Rows from block 2 of a small image classifier, named by matrix and row number. Rows with one number belong to one neuron. Each number is 500 + 50 x the weight over its row's rms, rounded and kept within 0 to 999. All counts start at 0. Numbers have three digits each.
After each neuron's rows are labels from the 100 images, of 14976, where the neuron reaches its highest value: "colour at peak" is the nearest of a few named colours to the mean colour under the peak; "top examples" is what is common among them. Only what is clearly more common there than usual is listed. The data: telescope images of galaxies (Galaxy Zoo DECaLS).
# fc1: MLP up (model.blocks.2.mlp.fc1.weight, 1536x384), inputs 288-383
# fc2: MLP down (model.blocks.2.mlp.fc2.weight, 384x1536, transposed), outputs 288-383

fc1.208:541423503397508519509515509525411515411504470496520547458507476478593444470433508513557552554563482506602501489486544491581552473543537523460523453522489495526408461440585517490478544544500528480523488559453471499548567531482455526506536592442537424485461539427438494437505489432497525573
fc2.208:563496569483512462546495528542553433441456520493517458448477458532462512480559443513594461400557529525461496510599533489483500486491530529517517533483477507489540449556507485576507475528501543493658529546557492470491521483536541493624518502517533533540714498483491523511560527521494545478
colour at peak: brown; grey
top examples: edge-on disk: no; shape: featured or disk; spiral arms: yes

fc1.24:552520495501509476532440498502438476412574506478464514546478501515445601471519486495476488544558447422543519568454466574484509483462467441501511496519477519441478466531530473472586554503527501495423536443519449557515506547521461534567526486515503447459534517470476391445451438531562554346
fc2.24:458485513446471476487511549559530438463444529498512495496478433513541520540541476530514456429490530499511498533581538494453478473517518467513490505504446481514493459510542496492510459458514525489698546501512472476494497452549496498617516493512552486528695490521509481551522451496478517510
colour at peak: grey; brown
top examples: shape: featured or disk; edge-on disk: no; spiral arms: yes

fc1.700:412586467431592446545477554466586556579455617560498486537468441492527515505426493483534486451468422470458445510534487480571510466514524455530483565493558475532483457485435500457523574590568552442457424536456502565563507466578483504559478520442471549511444483552474503590530466384547408460
fc2.700:485493558462513513559486502551531492398436525527507562469475448521509501539529534516556420403496526524533534542556516507512453515510492462539516567532490531533536508489529499548517507461523517479658515489500460455511487524552444539600512474477517475510638505502496538490527495498542523490
colour at peak: brown
top examples: shape: featured or disk; edge-on disk: no; spiral arms: yes

fc1.227:529553468453431535599556513378411469509502509484463540428538514489462599487445560617535464489543487486575455433529451454454524537481561490471539452467504470448523545538506411571537419480588505568599451528500510461558460559473477523550528443443499494490520501518403510558395544485528477594
fc2.227:450496537545603572484552545496510565572502538531533443544498640467561421497563435513484558499513451523463545532465508577517441502500414460538475361531536522459478561437536575448572618472415519453411486538480495616507586475635459535405516555465519437443419458482560490493504553480476511536
colour at peak: grey
top examples: shape: featured or disk; edge-on disk: no; spiral arms: yes

fc1.395:514545584601523476547535474447463527439542499398434459519507548437463517480439531522496481466423477509482450533411529528483478425376460492499406506441555571562495579508584501525485518471577472568487458339460449456594418640471449534477509402486485490462543499492519449538480422438471483452
fc2.395:487536464535490481474479543435508575608510526470552471481520611468480502544479470483408527623524458517478515444434511523493501468491537507477492503459561465485483552471457511494517522551455517483376469541529514501520480526491488456408534498534509519464273545504486499455518529535478458512
colour at peak: grey
top examples: shape: featured or disk; edge-on disk: no; spiral arms: yes

fc1.656:483373479478598455551567524541574463472579515511499491504566453480514600606414490506571449523473448583429577547434511425541459539539562536483464521475439472475457493509482580460441492490573529482509399591351545466569515482474465524614482478406477504384488433491603458539487548492632610550
fc2.656:496496580448546522487511528519498443353502511487466562529492407517572527533464580459509473449459510482485534400508453552487465523476537530536529517516491472497542518417608452621478422516600572478547534482461487487488523507594467479551470499501483489613580567494470560592441487536601541528
colour at peak: brown
top examples: edge-on disk: no; shape: featured or disk; spiral arms: yes

fc1.48:512534517532564522512436589455478460427466474579508468405538538474452552602407535510567428510467527621551476523437411471427478483473500404507398503432471536589497523437437535573513531444501533507539488538475510532527515504482480564509509478487513577522542541495457579510496519523473507435
fc2.48:534525508555516523508509462453513574585506489479538491499490612471506512464476444495444547592505497458502476496440510513557529475479468520493492428455534475503496525460479487487507534480480482500360480515508490514483480536466486463397545521480493483485322502469551506520480521476484481523
colour at peak: grey
top examples: edge-on disk: no; shape: featured or disk; spiral arms: yes

fc1.603:538515537481517529430485537550558513547484481458535570473449517551480493542522474474511551495463471483468634487490459476488556452534492534536499456573495529503441523513496573516502594525394510448449525590496520434433531549573465506470498555580475552511419520662574467537469439506491566505
fc2.603:528539450470520543469460494485467558516538502499519509518547614467490545516497488491444561622496502465488503478457544533470544534481470479462464498483511460487503542466457491523495423514492450510320490486419515470525500513427496523466532505468510499531366512498504539503471569524474492509
colour at peak: brown
top examples: shape: featured or disk; edge-on disk: no; spiral arms: yes

fc1.68:470526451518470490468444564500549484561453537543582570545525533518481500546508512582482504563513382486444463497501484577490564492388498529550524573438490509474440483462430533493543497511445483440494465482571499577548523481548491472555445565454546592578519470595491488398459503560629521535
fc2.68:499522511460494448494457490511495403432452450523474526484522458506527511477537509511551486433496507535510493490609546529496468509553495500522468524546471483494494439488502530511501504504535526533614509500497498522507482440557472512566483529489561530513682456529503478566517493511508518531
colour at peak: brown
top examples: shape: featured or disk; edge-on disk: no; spiral arms: yes

fc1.34:393504551453514527552507471495495537482565460445518475473531460473530452555448524410508547476515543499487517577574532460514558459505391524522484508528531545528583438545419509398454538499413523551533469479514475519553556555479522565528431443547476507555542502578405396571558462484580482521
fc2.34:488469498471537476546481469577489413447489505472497540508468412514496482513527464509541447413506475518487479545568513523449476509551506470489495506489488468541525444523505477538497496505549526484665514498554484516477538506527526536531501520522490491521690490516502517571503481481533483466
colour at peak: brown
top examples: edge-on disk: no; shape: featured or disk; spiral arms: yes

fc1.312:514543486485520574422504568520444637413538427566551544508511420534467433549568551506565531443471603503576521563596442493550510490413420543543483528456515521485511528487512451439478567478565524482486547533542461502432507585479529495509557478467473447553496514452505541557481443573426558478
fc2.312:466422547446553488578522519576453457455467457502466550467528456515509541478592537482566502391524503471508509518564519494531510537545509504439505516525467499535466455506476534580462475430522569494658554518530490487497530489534491548531476535501504554520697483471534489488475463522509520536
colour at peak: brown; grey
top examples: shape: featured or disk; edge-on disk: no; spiral arms: yes

fc1.307:449528341492484479535459582438597474507423522546502487489587543578458609562557523541618432532466502508437412460507507539524517460473586488535509548553510574493422490494430422535552517566483476464601392465501573437478461511507546464549571415517473597487477440537418490464509515527543514454
fc2.307:470515501492475487505529444517520436402506459512526554519532453460462463538537461513514420445467485528486498477583532507428544505486474472472536539489449517481470482490477523532516462515508551475668487524496477467516551511473506535534464455474516484517614443502536466526494456470488518476
colour at peak: brown
top examples: shape: featured or disk; edge-on disk: yes

fc1.215:568468386450423439478438525470448483541485546502442441478523475455472591357615420460547600461500536436516553491555492524535522503550577551483518524548392495436549475481536487531494546485606512533518597499504380493460502568555465517529461554504555521565440543483487530526527518536466567508
fc2.215:504519536495461562500472544477471616543578572518570551481437470521459431523420527493403510533551533515564551527423460489453581541477471456577467581491574492559514520460560374481527472515415448506560519533532485565542500391470516495497545463548525446415481453505567440505527551517431486513
colour at peak: brown
top examples: roundness: round

fc1.680:577591478592525538572452477486460418430411462465585420471476445514463575555447499457499463509547365509519401450472539535519417467506507511455506483503524528499408556500534569541466479471534435460478471494494547481550531612496451438432528559521546526433486489498475423524434563437524533525
fc2.680:498434514488541478492542485510488444428497510489503510498517425524480450531522529459564445435540471538481520551576528467499468535490472475536539500506451521505482484485476477552470517445511517495649506464485469458511534461494491522526501542517530553543701481510503485494516512518496505492
colour at peak: grey
top examples: shape: featured or disk; edge-on disk: no; spiral arms: yes

fc1.690:536522489642476573554484580386467492542511474544493549437534576460495551456476488504407479464600476512517441522528467504440500524511585554513575508388551523476516567519514530467424490472560409510552452404410490435523450493515453444426482499450491519443585460397406513480405530543555520573
fc2.690:488495464438620544456538462531563559509459545429625485558429515502415470567501535547583577540505462449484577459461463583527459398450491516551522416431473512524504487492509565523573512534466484458486388591484436602417565475538446508507492571533568446420426580484471491425535613492444486527
colour at peak: grey
top examples: shape: featured or disk; edge-on disk: no; spiral arms: yes

fc1.99:563425501555439520486549429473450406485478520432437448467504578407518453515449553562461476588451473456539505437505465564445478453382416469567500502486504530521544475488552508510505469430500441629591438358510464489541488515535477466424477479439428414446547468407475475472448627439534456556
fc2.99:421528550492534504477498553508526642579459548445560438501514579543453522545489518430491565519549497498526442480488497456482479499523531538480497454523518529474501503492460547486546556471481494428378452592473564544426513436523492447355508526480537530430231439519535485472492476474417499468
colour at peak: grey
top examples: edge-on disk: no; shape: featured or disk; spiral arms: yes

fc1.573:490527452703620471498556566552577537483552506535485548553531533497513451477465539559489543471566545490475541497557491500493552434553411428484578469477545507551519544538472462460471542481526425576500389371516534499510459455442533528446424498589506501465488464575412522374488419506478510480
fc2.573:516529458552407529488469516461482597560522571499461478486453536479485537544474500490421535624499439490515484477441472525485499495480510506482452479509507485450485552533484526462502505497448482424352458514512545477504456583492506487444538511535424475509300500473464497455512503511463466479
colour at peak: grey
top examples: roundness: cigar-shaped

fc1.434:513488551504613360523522472536546501406390508517580512542528560565509512590449447392572468480499507451467567445547449413483528542522457557538557509470509536545518527505576476486438516523535518517535489535485551513503615456512545440421413361447565546526444487560595477523471532560555577417
fc2.434:501520508572548507522406505359455567601579463474507482579493489524492499491466560599640538582538580459508458522455523606497565469447570414469548513414496451454525473434507477591587503478429496476562475419523456447498439466563497594498442547553483530516568589424519485493431550436520507545
colour at peak: brown
top examples: shape: featured or disk; edge-on disk: no; spiral arms: yes

fc1.427:489513479446443598538500531410500544509488529487512485529472535531502626489479524595473447474494481520549363496511535473439566493455511529539552491439455505460583470503521504488579421528540514554539450471496482527503482575519497566596572481483484571508624526433423461529401551520525472535
fc2.427:501516534480616483454498509522458482486487499500527559482470569576522435470474493483520546461556473513447588506565522541557529541436553524516480409443532505448462477477497558539553518454482597541520486547425472525633549441552463441507452521473543433446582412514481488547495543504447505544
colour at peak: grey; brown
top examples: edge-on disk: no; shape: featured or disk; spiral arms: yes

fc1.414:575547572450514571514544559415376496444374533499511455386546498588507602522411538536503511576503461452479425557451404543476469458457489537469527495417501467504463537549446460511514479485488499555536449398465430530561562470517465499535466536484509589521618523447445464547454584538421520546
fc2.414:515510583421520505493480555525494490538477462512529508554507480560518491465515489579555507411401502496475587526597432556500465581544473460471485500515498536447514525444493530546524634470541526468587492521488523538438497419599509533501540464420531525453543483528477576519567557529428532528
colour at peak: grey; brown
top examples: edge-on disk: no; shape: featured or disk; spiral arms: yes

fc1.418:531473433464558420454498460506552558437457457424478490509495502499451434518497498475617508520522546485437571522540517472542550447464461500472539470476544524500515445498459577523392540494463511466477344566506552393493508491530569522444391528529504573545447539582529451486549484562467628467
fc2.418:530460529541469540517472496420463564619493499509482463466440595477496520493471498518427536579519429443494501485474465478474518522477494486491522544419526447492504556558457480498538491518471477496368451505490544531495433554494535461443565483483448478504356505484526544511475523515573434446
colour at peak: grey
top examples: shape: featured or disk; edge-on disk: no; spiral arms: yes

fc1.630:462547531541545427419517451495528529417537504537502573530490515601462510532467467477552443534569468406458596541543502500499596484529474551542577482460472412552515496594517573548421479512548436526458455468559513503547560485494504483531509457541596552573485511584490510432498564493546583507
fc2.630:570460518530516508513475474451422467513526492511506557470508511500485439576584557554505546501424452485533469526466463490367483432581421479487477569522529532542490475477535479607536423471432528458528531531487532483478454519624494543453601597510379493542639535477549497456524440494473515492
colour at peak: brown
top examples: shape: featured or disk; edge-on disk: no; spiral arms: yes

fc1.60:478470536526532519597448550528573476418491513495570459473415425525467447579388520474529420510489507504508426467507482516463478502586380486542399473559417528484515591567539562529476440523484438526588480562422449502500430522432413543508471484457592456422492577568524462550470510539528485535
fc2.60:502504513464496473499505518565459437445495477482493563505495387513547481487489517467512463397516497527495480522556512497504485464527524483468551564531504478524533489486543496538441460509542536526618502490509532502487548447499456503527483465502539507513701483529481468524516527531480523521
colour at peak: brown; grey
top examples: shape: featured or disk; edge-on disk: no; spiral arms: yes

fc1.36:601541471522428506528581443356496445506502486493523399447501468515527497527523473515511525510527535530545502476504468502517533492540438445461525394494510497578462444554534553532542470556472432436520425426541529540595477566531500481467428472475526401438526482448409472477409542493504512483
fc2.36:407517547489576426516391543560504518464491538452600572544507455571397444446480600533556445425486519481468569491481484559471505482431523469553534549451543506514545592548417468603510491482570516523581613484514464516476528468504499555610519446516555550530523486461557487459563465521467527530
colour at peak: grey; brown
top examples: edge-on disk: no; shape: featured or disk; spiral arms: yes

fc1.266:505455427421569571551524415530564516505461463455558559547456417523535456490534485525477495532517511518424533628550506553460571497475467450567453463433474565544482391443480469478494475533440528476403528605557465462468521551473553445549461471475518531562455488517461510531536492575528590448
fc2.266:505481550500511472534521495508477390424438483510452521534463460550472475486491520532536463413465479480516475465520498483487500482546518510453488513522518499537477477490504498562471497480523534491637533481482474501503485516516519542590511493483505505516738499492474522540509455507470509497
colour at peak: brown
top examples: edge-on disk: no; shape: featured or disk; spiral arms: yes

fc1.666:529470400569585539543605547516503508489575510570472517467493486595495476536468483506435547530482518408513497527524355529599584488467553511490508529457540466486526520501561458604412426489534467509471446573545503533415518392455418470612526463473524511503497576541498517516454603531441488559
fc2.666:499570549427574496457560459504438468430554457481452575552544511417590442524576497461467494470517555547524498518535522516484499547504439458464461530541508505486575473571446504515557530459532429501577533481519507496628462529585477561497488474496477565580485419462432582555548502543528500498
colour at peak: brown
top examples: edge-on disk: no; shape: featured or disk; spiral arms: yes

fc1.702:426542419457491456467489563548571469598497493545498468451502555508533552489632463567491649535550470458525550513470557593522519513560570476473390552520556549462497475474472468495470461586512497476454483530525495497519539490526558593497516613545543591507471527533589479565608480580477476453
fc2.702:535494494505505519457508503448541562561506511482475428532513567447470480472440483499428558571511481505514535495424491492520518487496493531483464469503505474498503574469472485436521530520465436460308460542460517493470460527497482500432486533542457526468299521518461540475463506499473476509
colour at peak: brown; grey
top examples: shape: featured or disk; edge-on disk: no

fc1.134:451537477523431541588479510405446490494493571547466485454497534449466505470425531603485494563463447540529490446472527514524445557452554513477499497500485517531451539518495493461487508418537427570575438418486511564496500567456450496477613509436447435494580466385443449471428604472526489501
fc2.134:523526489525523447471533496476576606542536574482553425515500599517482505551505470512515490575512488496544481439440512543509458443474488511509429375501560542507460540479495526466588529589430531488342443594529510508524512474511500425390496492488482480452328489539515476428490501478458490530
colour at peak: grey
top examples: edge-on disk: no; shape: featured or disk; spiral arms: yes

fc1.627:484538454554582481461524532581586560528525541596410472551556447533522502567548534451401558452540513467464581490475539521563523463518429438552515484607518552581532543449523550613456354469521443420518466481572489519381512493566504553572541465536638525558485486557531503443472451471621509503
fc2.627:457476484477505586490511472503498429461454478462502556506532496491519487481567519518544506422446462507491505558558471493415501437515462529491479486510485476491490510518482514576421474473580515544685513558523526524498536459547515504555536567453515486493657526472511476556510527509498518485
colour at peak: brown
top examples: edge-on disk: no; shape: featured or disk; spiral arms: yes

fc1.681:520551512565522449493457564467429458543427434539514392510503578416449452479460588434416502531469513480439540557458437499585527414497570484542353569487528549538472625452507509491549457610537559492488529461538496592437464448496489559513510532559574574547488515505605468508470469459380440538
fc2.681:543513462492502520477486503448548573596542525487500470538497534505484511502454507522436550614512464491533496502437532510505505519464512500466508458479494511470536547485483502459513559482455489452371485515516510494503513521447491462404519513528459515479299498505462487481501523489484477484
colour at peak: brown
top examples: edge-on disk: yes; roundness: cigar-shaped

fc1.97:531448548523553572543536651493457476441508469490476447434522549500473509492505512504514526470481545507523455478549509489545451403541498488463464538429498505470433524435486517549515488514574578483489475531563471480493406521476458505548599540473570572541499562512529521569579379503418456524
fc2.97:463577455528519538456484525473525525586514521480533490475504583435465523505446515507423545602530472505507485497406470480499459523488509456473466454485530535502492534519512482500524514491462455510382509491455467523482529497460505503415511504510527497447305499473478516472500533456504458486
colour at peak: brown
top examples: edge-on disk: yes; roundness: cigar-shaped

fc1.668:423540493453540420510501486466543555401471516579497517421457470509527465585473586521487507503454505459520507549381509464509450507500574492485424571439489468521537596548551560458482477543492496453445486542476462511438539492546475554574554504483499400414557514552544454503432491560486612483
fc2.668:512526560487533460505456476532541379403493462469540534486490397529478548516477473432515492423508529515505509538549510494490467450532489528436544543569479497547570477514566546543464516516543584530561486516507514492478488472550453531561488501497562489551645497473478443534443525555497554478
colour at peak: grey
top examples: edge-on disk: no; shape: featured or disk; spiral arms: yes

fc1.730:480424486602503486456509479491515517435556359553452584491472519480569463522542493496567561555468570478539517545517454534492594460589472590574391389445428535474499533524514556498478513599426578521486494584450492569563453496526452535489539583567552525501501409469483439533578538423405504547
fc2.730:502530475517524532484498491434535520566537523499533440487531545474483534470495519533467516568537466487462467454396497518518465484476527490501486467480540501494510576471517514507540534492495464513305459517504531512503486522460492503419521492487474527484281556471505475493462517518530480509
colour at peak: grey
top examples: shape: featured or disk; edge-on disk: no; spiral arms: yes

fc1.350:487623529427526442553463534487504447527424585565518569523446530463427524494448493463530537401440420574448444500457484517555493545539569458509490561498545549415392562551387545482528437478472580476470496557560508429440469430458560501548539509442548541566445499492536487475448433480541504518
fc2.350:479467523524548476529520508537506482460495513534475517507472470475562492491493533521523443449460539497513522532565476460434492501510505505529509496441521502526512500498479524524522493440502525469672499476502535531490499534520503512565466527559482478512671483535475536539508473479485454467
colour at peak: grey; brown
top examples: shape: featured or disk; edge-on disk: yes; roundness: cigar-shaped

fc1.577:515527598551547565592486543406444530393579426514478434424558569495472480548534639631466512592491483576486414547391539440526565552481492522571423515417465510512442542514558457553529498440463524541472480417442491482548464557474405464552469555546479458436462461496482465530498522584503490498
fc2.577:506505477567493510488522476450529561589527534525551494507531582462501486511484480494474523624510515503533523492443461541547482492477520483526490477512531493465515532461525499469477525522459464460341504501498495503487485492505519464412522491493525521470302500518484504464489530505501468503
colour at peak: grey
top examples: shape: featured or disk; edge-on disk: no; spiral arms: yes

fc1.447:428539478579423615515471598548521514498434469523527474466482452500533597490444545510537502520518456520552484444466513558549507537490558516541457522551406555485546523514512526465551406514520558545515583463536502508456468505492425595544531455495500524546593617479517457516549466454515427518
fc2.447:494493484505520476483509453438483536542563552500493448489537574437535501511488492458416547609497512505486482444456535512523492520471480477476485436508527467416488546493500524486527550504416496463387480550466488530524515494523544434392512528482492477443316463531500526509511545515449499516
colour at peak: brown
top examples: roundness: round

fc1.201:525566377518567387445531491548533440499543503481517510441503520512422424524536486502495536569470527350503594446556516508501504545475532520449519524548555455502513466547520510487472515531491587468429482506511512439468498509465541528432463496607547542498454528609506543463501524524532577428
fc2.201:484459505461446543453469517467457525536487478503445489533503572480525547492511519548453451592431449526491474541423506491501494448510450551469507529432513504454553523495448473542458408481453469473431525546495531503532491565522442501464539469511484525562347562525513512527455474486477459488
colour at peak: brown
top examples: edge-on disk: no; shape: featured or disk; spiral arms: yes

fc1.365:464478540517473541615470513446487524423514486466473496471448490416516519456522542489478450564474538542525409540432499578484424465531549545585503525388480499504468458568375491495520469470490482453548464441450438562482482528511445452542517426510541442472557544406474480530389520501511529549
fc2.365:516577513486617554431546493407540552592527472490619439560504598517432527495486488532490533551592485531469541528422493519470485456430465556513467483476575501550513580402515558488543581549485501571390400527552502504486466437541473510395445541482516465456336494489484548476573511563470459538
colour at peak: grey
top examples: shape: featured or disk; edge-on disk: no; spiral arms: yes

fc1.315:620441533550496502553450583518556571564441450469569483419502388494526471407577404517533488472518493494485516491442509578494473490517463468529548507474472466511521422539648445527534551462528513490497554511559560513473512570536408451448467547454483519520519567495397474520543425584494444549
fc2.315:459544501489561523541546493519495437444452450489505518486457447520485492480513459462548441402528514529509513545543502450499507506522518527534547557484478495517473473533545514568449464498595515493657537512485489492530493489556507487594515460441532489492699500529490466486493514462507482498
colour at peak: brown; grey
top examples: shape: featured or disk; edge-on disk: yes

fc1.35:572543430560514549631505461399405555457436506517541503445537565484450563435534530561509480515520503541451419525482447500496512560454601493435469458440493535493526572575503477593550437507645487480551456493466477493505470473488462444514481570417463581398574491443466486548439557521435528542
fc2.35:461576530455635469495565540549478475548438497453594448463481487503477462455530561537620487491470463423453561460530525632532453485430462507485506411508500559448475483418462521502504572473580556475600514547547473493488582423507517495514444487469524473425514558542507534497500542537493500575
colour at peak: grey
top examples: edge-on disk: no; shape: featured or disk; spiral arms: yes

fc1.559:588524503462543588531513514392429468571564490454485427405527547437455593560423456539517466608409443511568504477471580586477411577504413490512494501508501497487507550502477472553546517439459468547506544408527439514540397513432460460520638528401499511498554539394522442501502508502412503561
fc2.559:521483463577490512462497544493522571567492556480554445521511547466474492508481521502425533568563509513532463465458483481486482502458452521499465481525562536534511567473490490453505529503460419473386487543490546525473513467464518435407472497526492520482263516513512508421501483478498515513
colour at peak: grey
top examples: spiral arms: yes

fc1.331:460411555603546466531485489438512526476509530502447473511531572512508467448495508536499417519500597499530471527476428398528467440451479521478512497407484465500524576483426400507555522523540497600515476409542554502576423479525519485405597377439416487437586514434453444428491575453479484581
fc2.331:505560466543451519523539505428531623578517568512561455485483543496450549509446477506515499612578470488566507416474512549524469497502466486470479474559563571471488497436479520472518533500426515512387452526548473500481484529487505487417535528484474464508281494519503525404511467496452488486
colour at peak: grey
top examples: shape: featured or disk; edge-on disk: no; spiral arms: yes

fc1.428:442375387448509586522445505602484480496440519482525419513503467498526512542592352523469442486540487481461503454452438525504515506537544422474464514578472451419556496460481521531510459467493419512537527516503414536461513474468587375522501530463583488469499491486489505577499533475496423461
fc2.428:521494438507448496467530492473576603610533515502497489467522550438517469439463505439401543595530555528489540480493513468544556539498518518518498476519535539488478514532518476428534511477432481489354447495500527492503438467493478476401503478503487519507303495498468503444521486544442495522
colour at peak: brown
top examples: edge-on disk: no; shape: featured or disk; spiral arms: yes

fc1.51:516445507489438513565377430551575465406550495442536586506551462485515484433459503471561489514454520433522395487549504475477413503507462464461483476539490528470426429506547416572550529517571570595582499528490432530462448489435444419533423517443518409526469478428469536482491504480407495603
fc2.51:564461525441496491455542501535505445432465500519529557498477420519536515465573496483546437393555536474418436469507497463482507472411561431502493485522498491525552479520544496459434463490538557486614498571495534481548555453553462524498516526468505519500647529473477538489546521518497534476
colour at peak: brown
top examples: roundness: round

fc1.687:561478535509511519571497416489475432473550501462457463403487536432435495568454436528449388531503484572454479442518545465491405470490534512494517485483501482501455612482510465475506419539475453606482515449435472440568448465517433512482549463480419483444528528452484462543462497449476459472
fc2.687:460514435570419476471555485488492627591524599525557452516506561492497534476451519457466514592541499468591469449453529554525500507469515441509474442506512516439524542468450506506510533464414468455403457560517539489498466531499502491341466489502447512506254452511476508424496470428469476510
colour at peak: grey
top examples: roundness: cigar-shaped; edge-on disk: yes

fc1.496:539515496490508510503460563446496515484482449505430408466452523571452499562555542504522534468532538519493458460448495591497433510550502448505531441505472467472539542488519554496491425432373429557507550548557458379425492529507459560427501530490463549477379472446508535517531395547300544496
fc2.496:507505506510475497457526513477480599600535515514538468471543554439495464465464505497427532626476477505516471478484470498534514494474539485495455478455540528481520551455502470491529531520457476484344453489477520520517491509483486456441485525519444508470307503529464523498486508466478460499
colour at peak: grey
top examples: roundness: cigar-shaped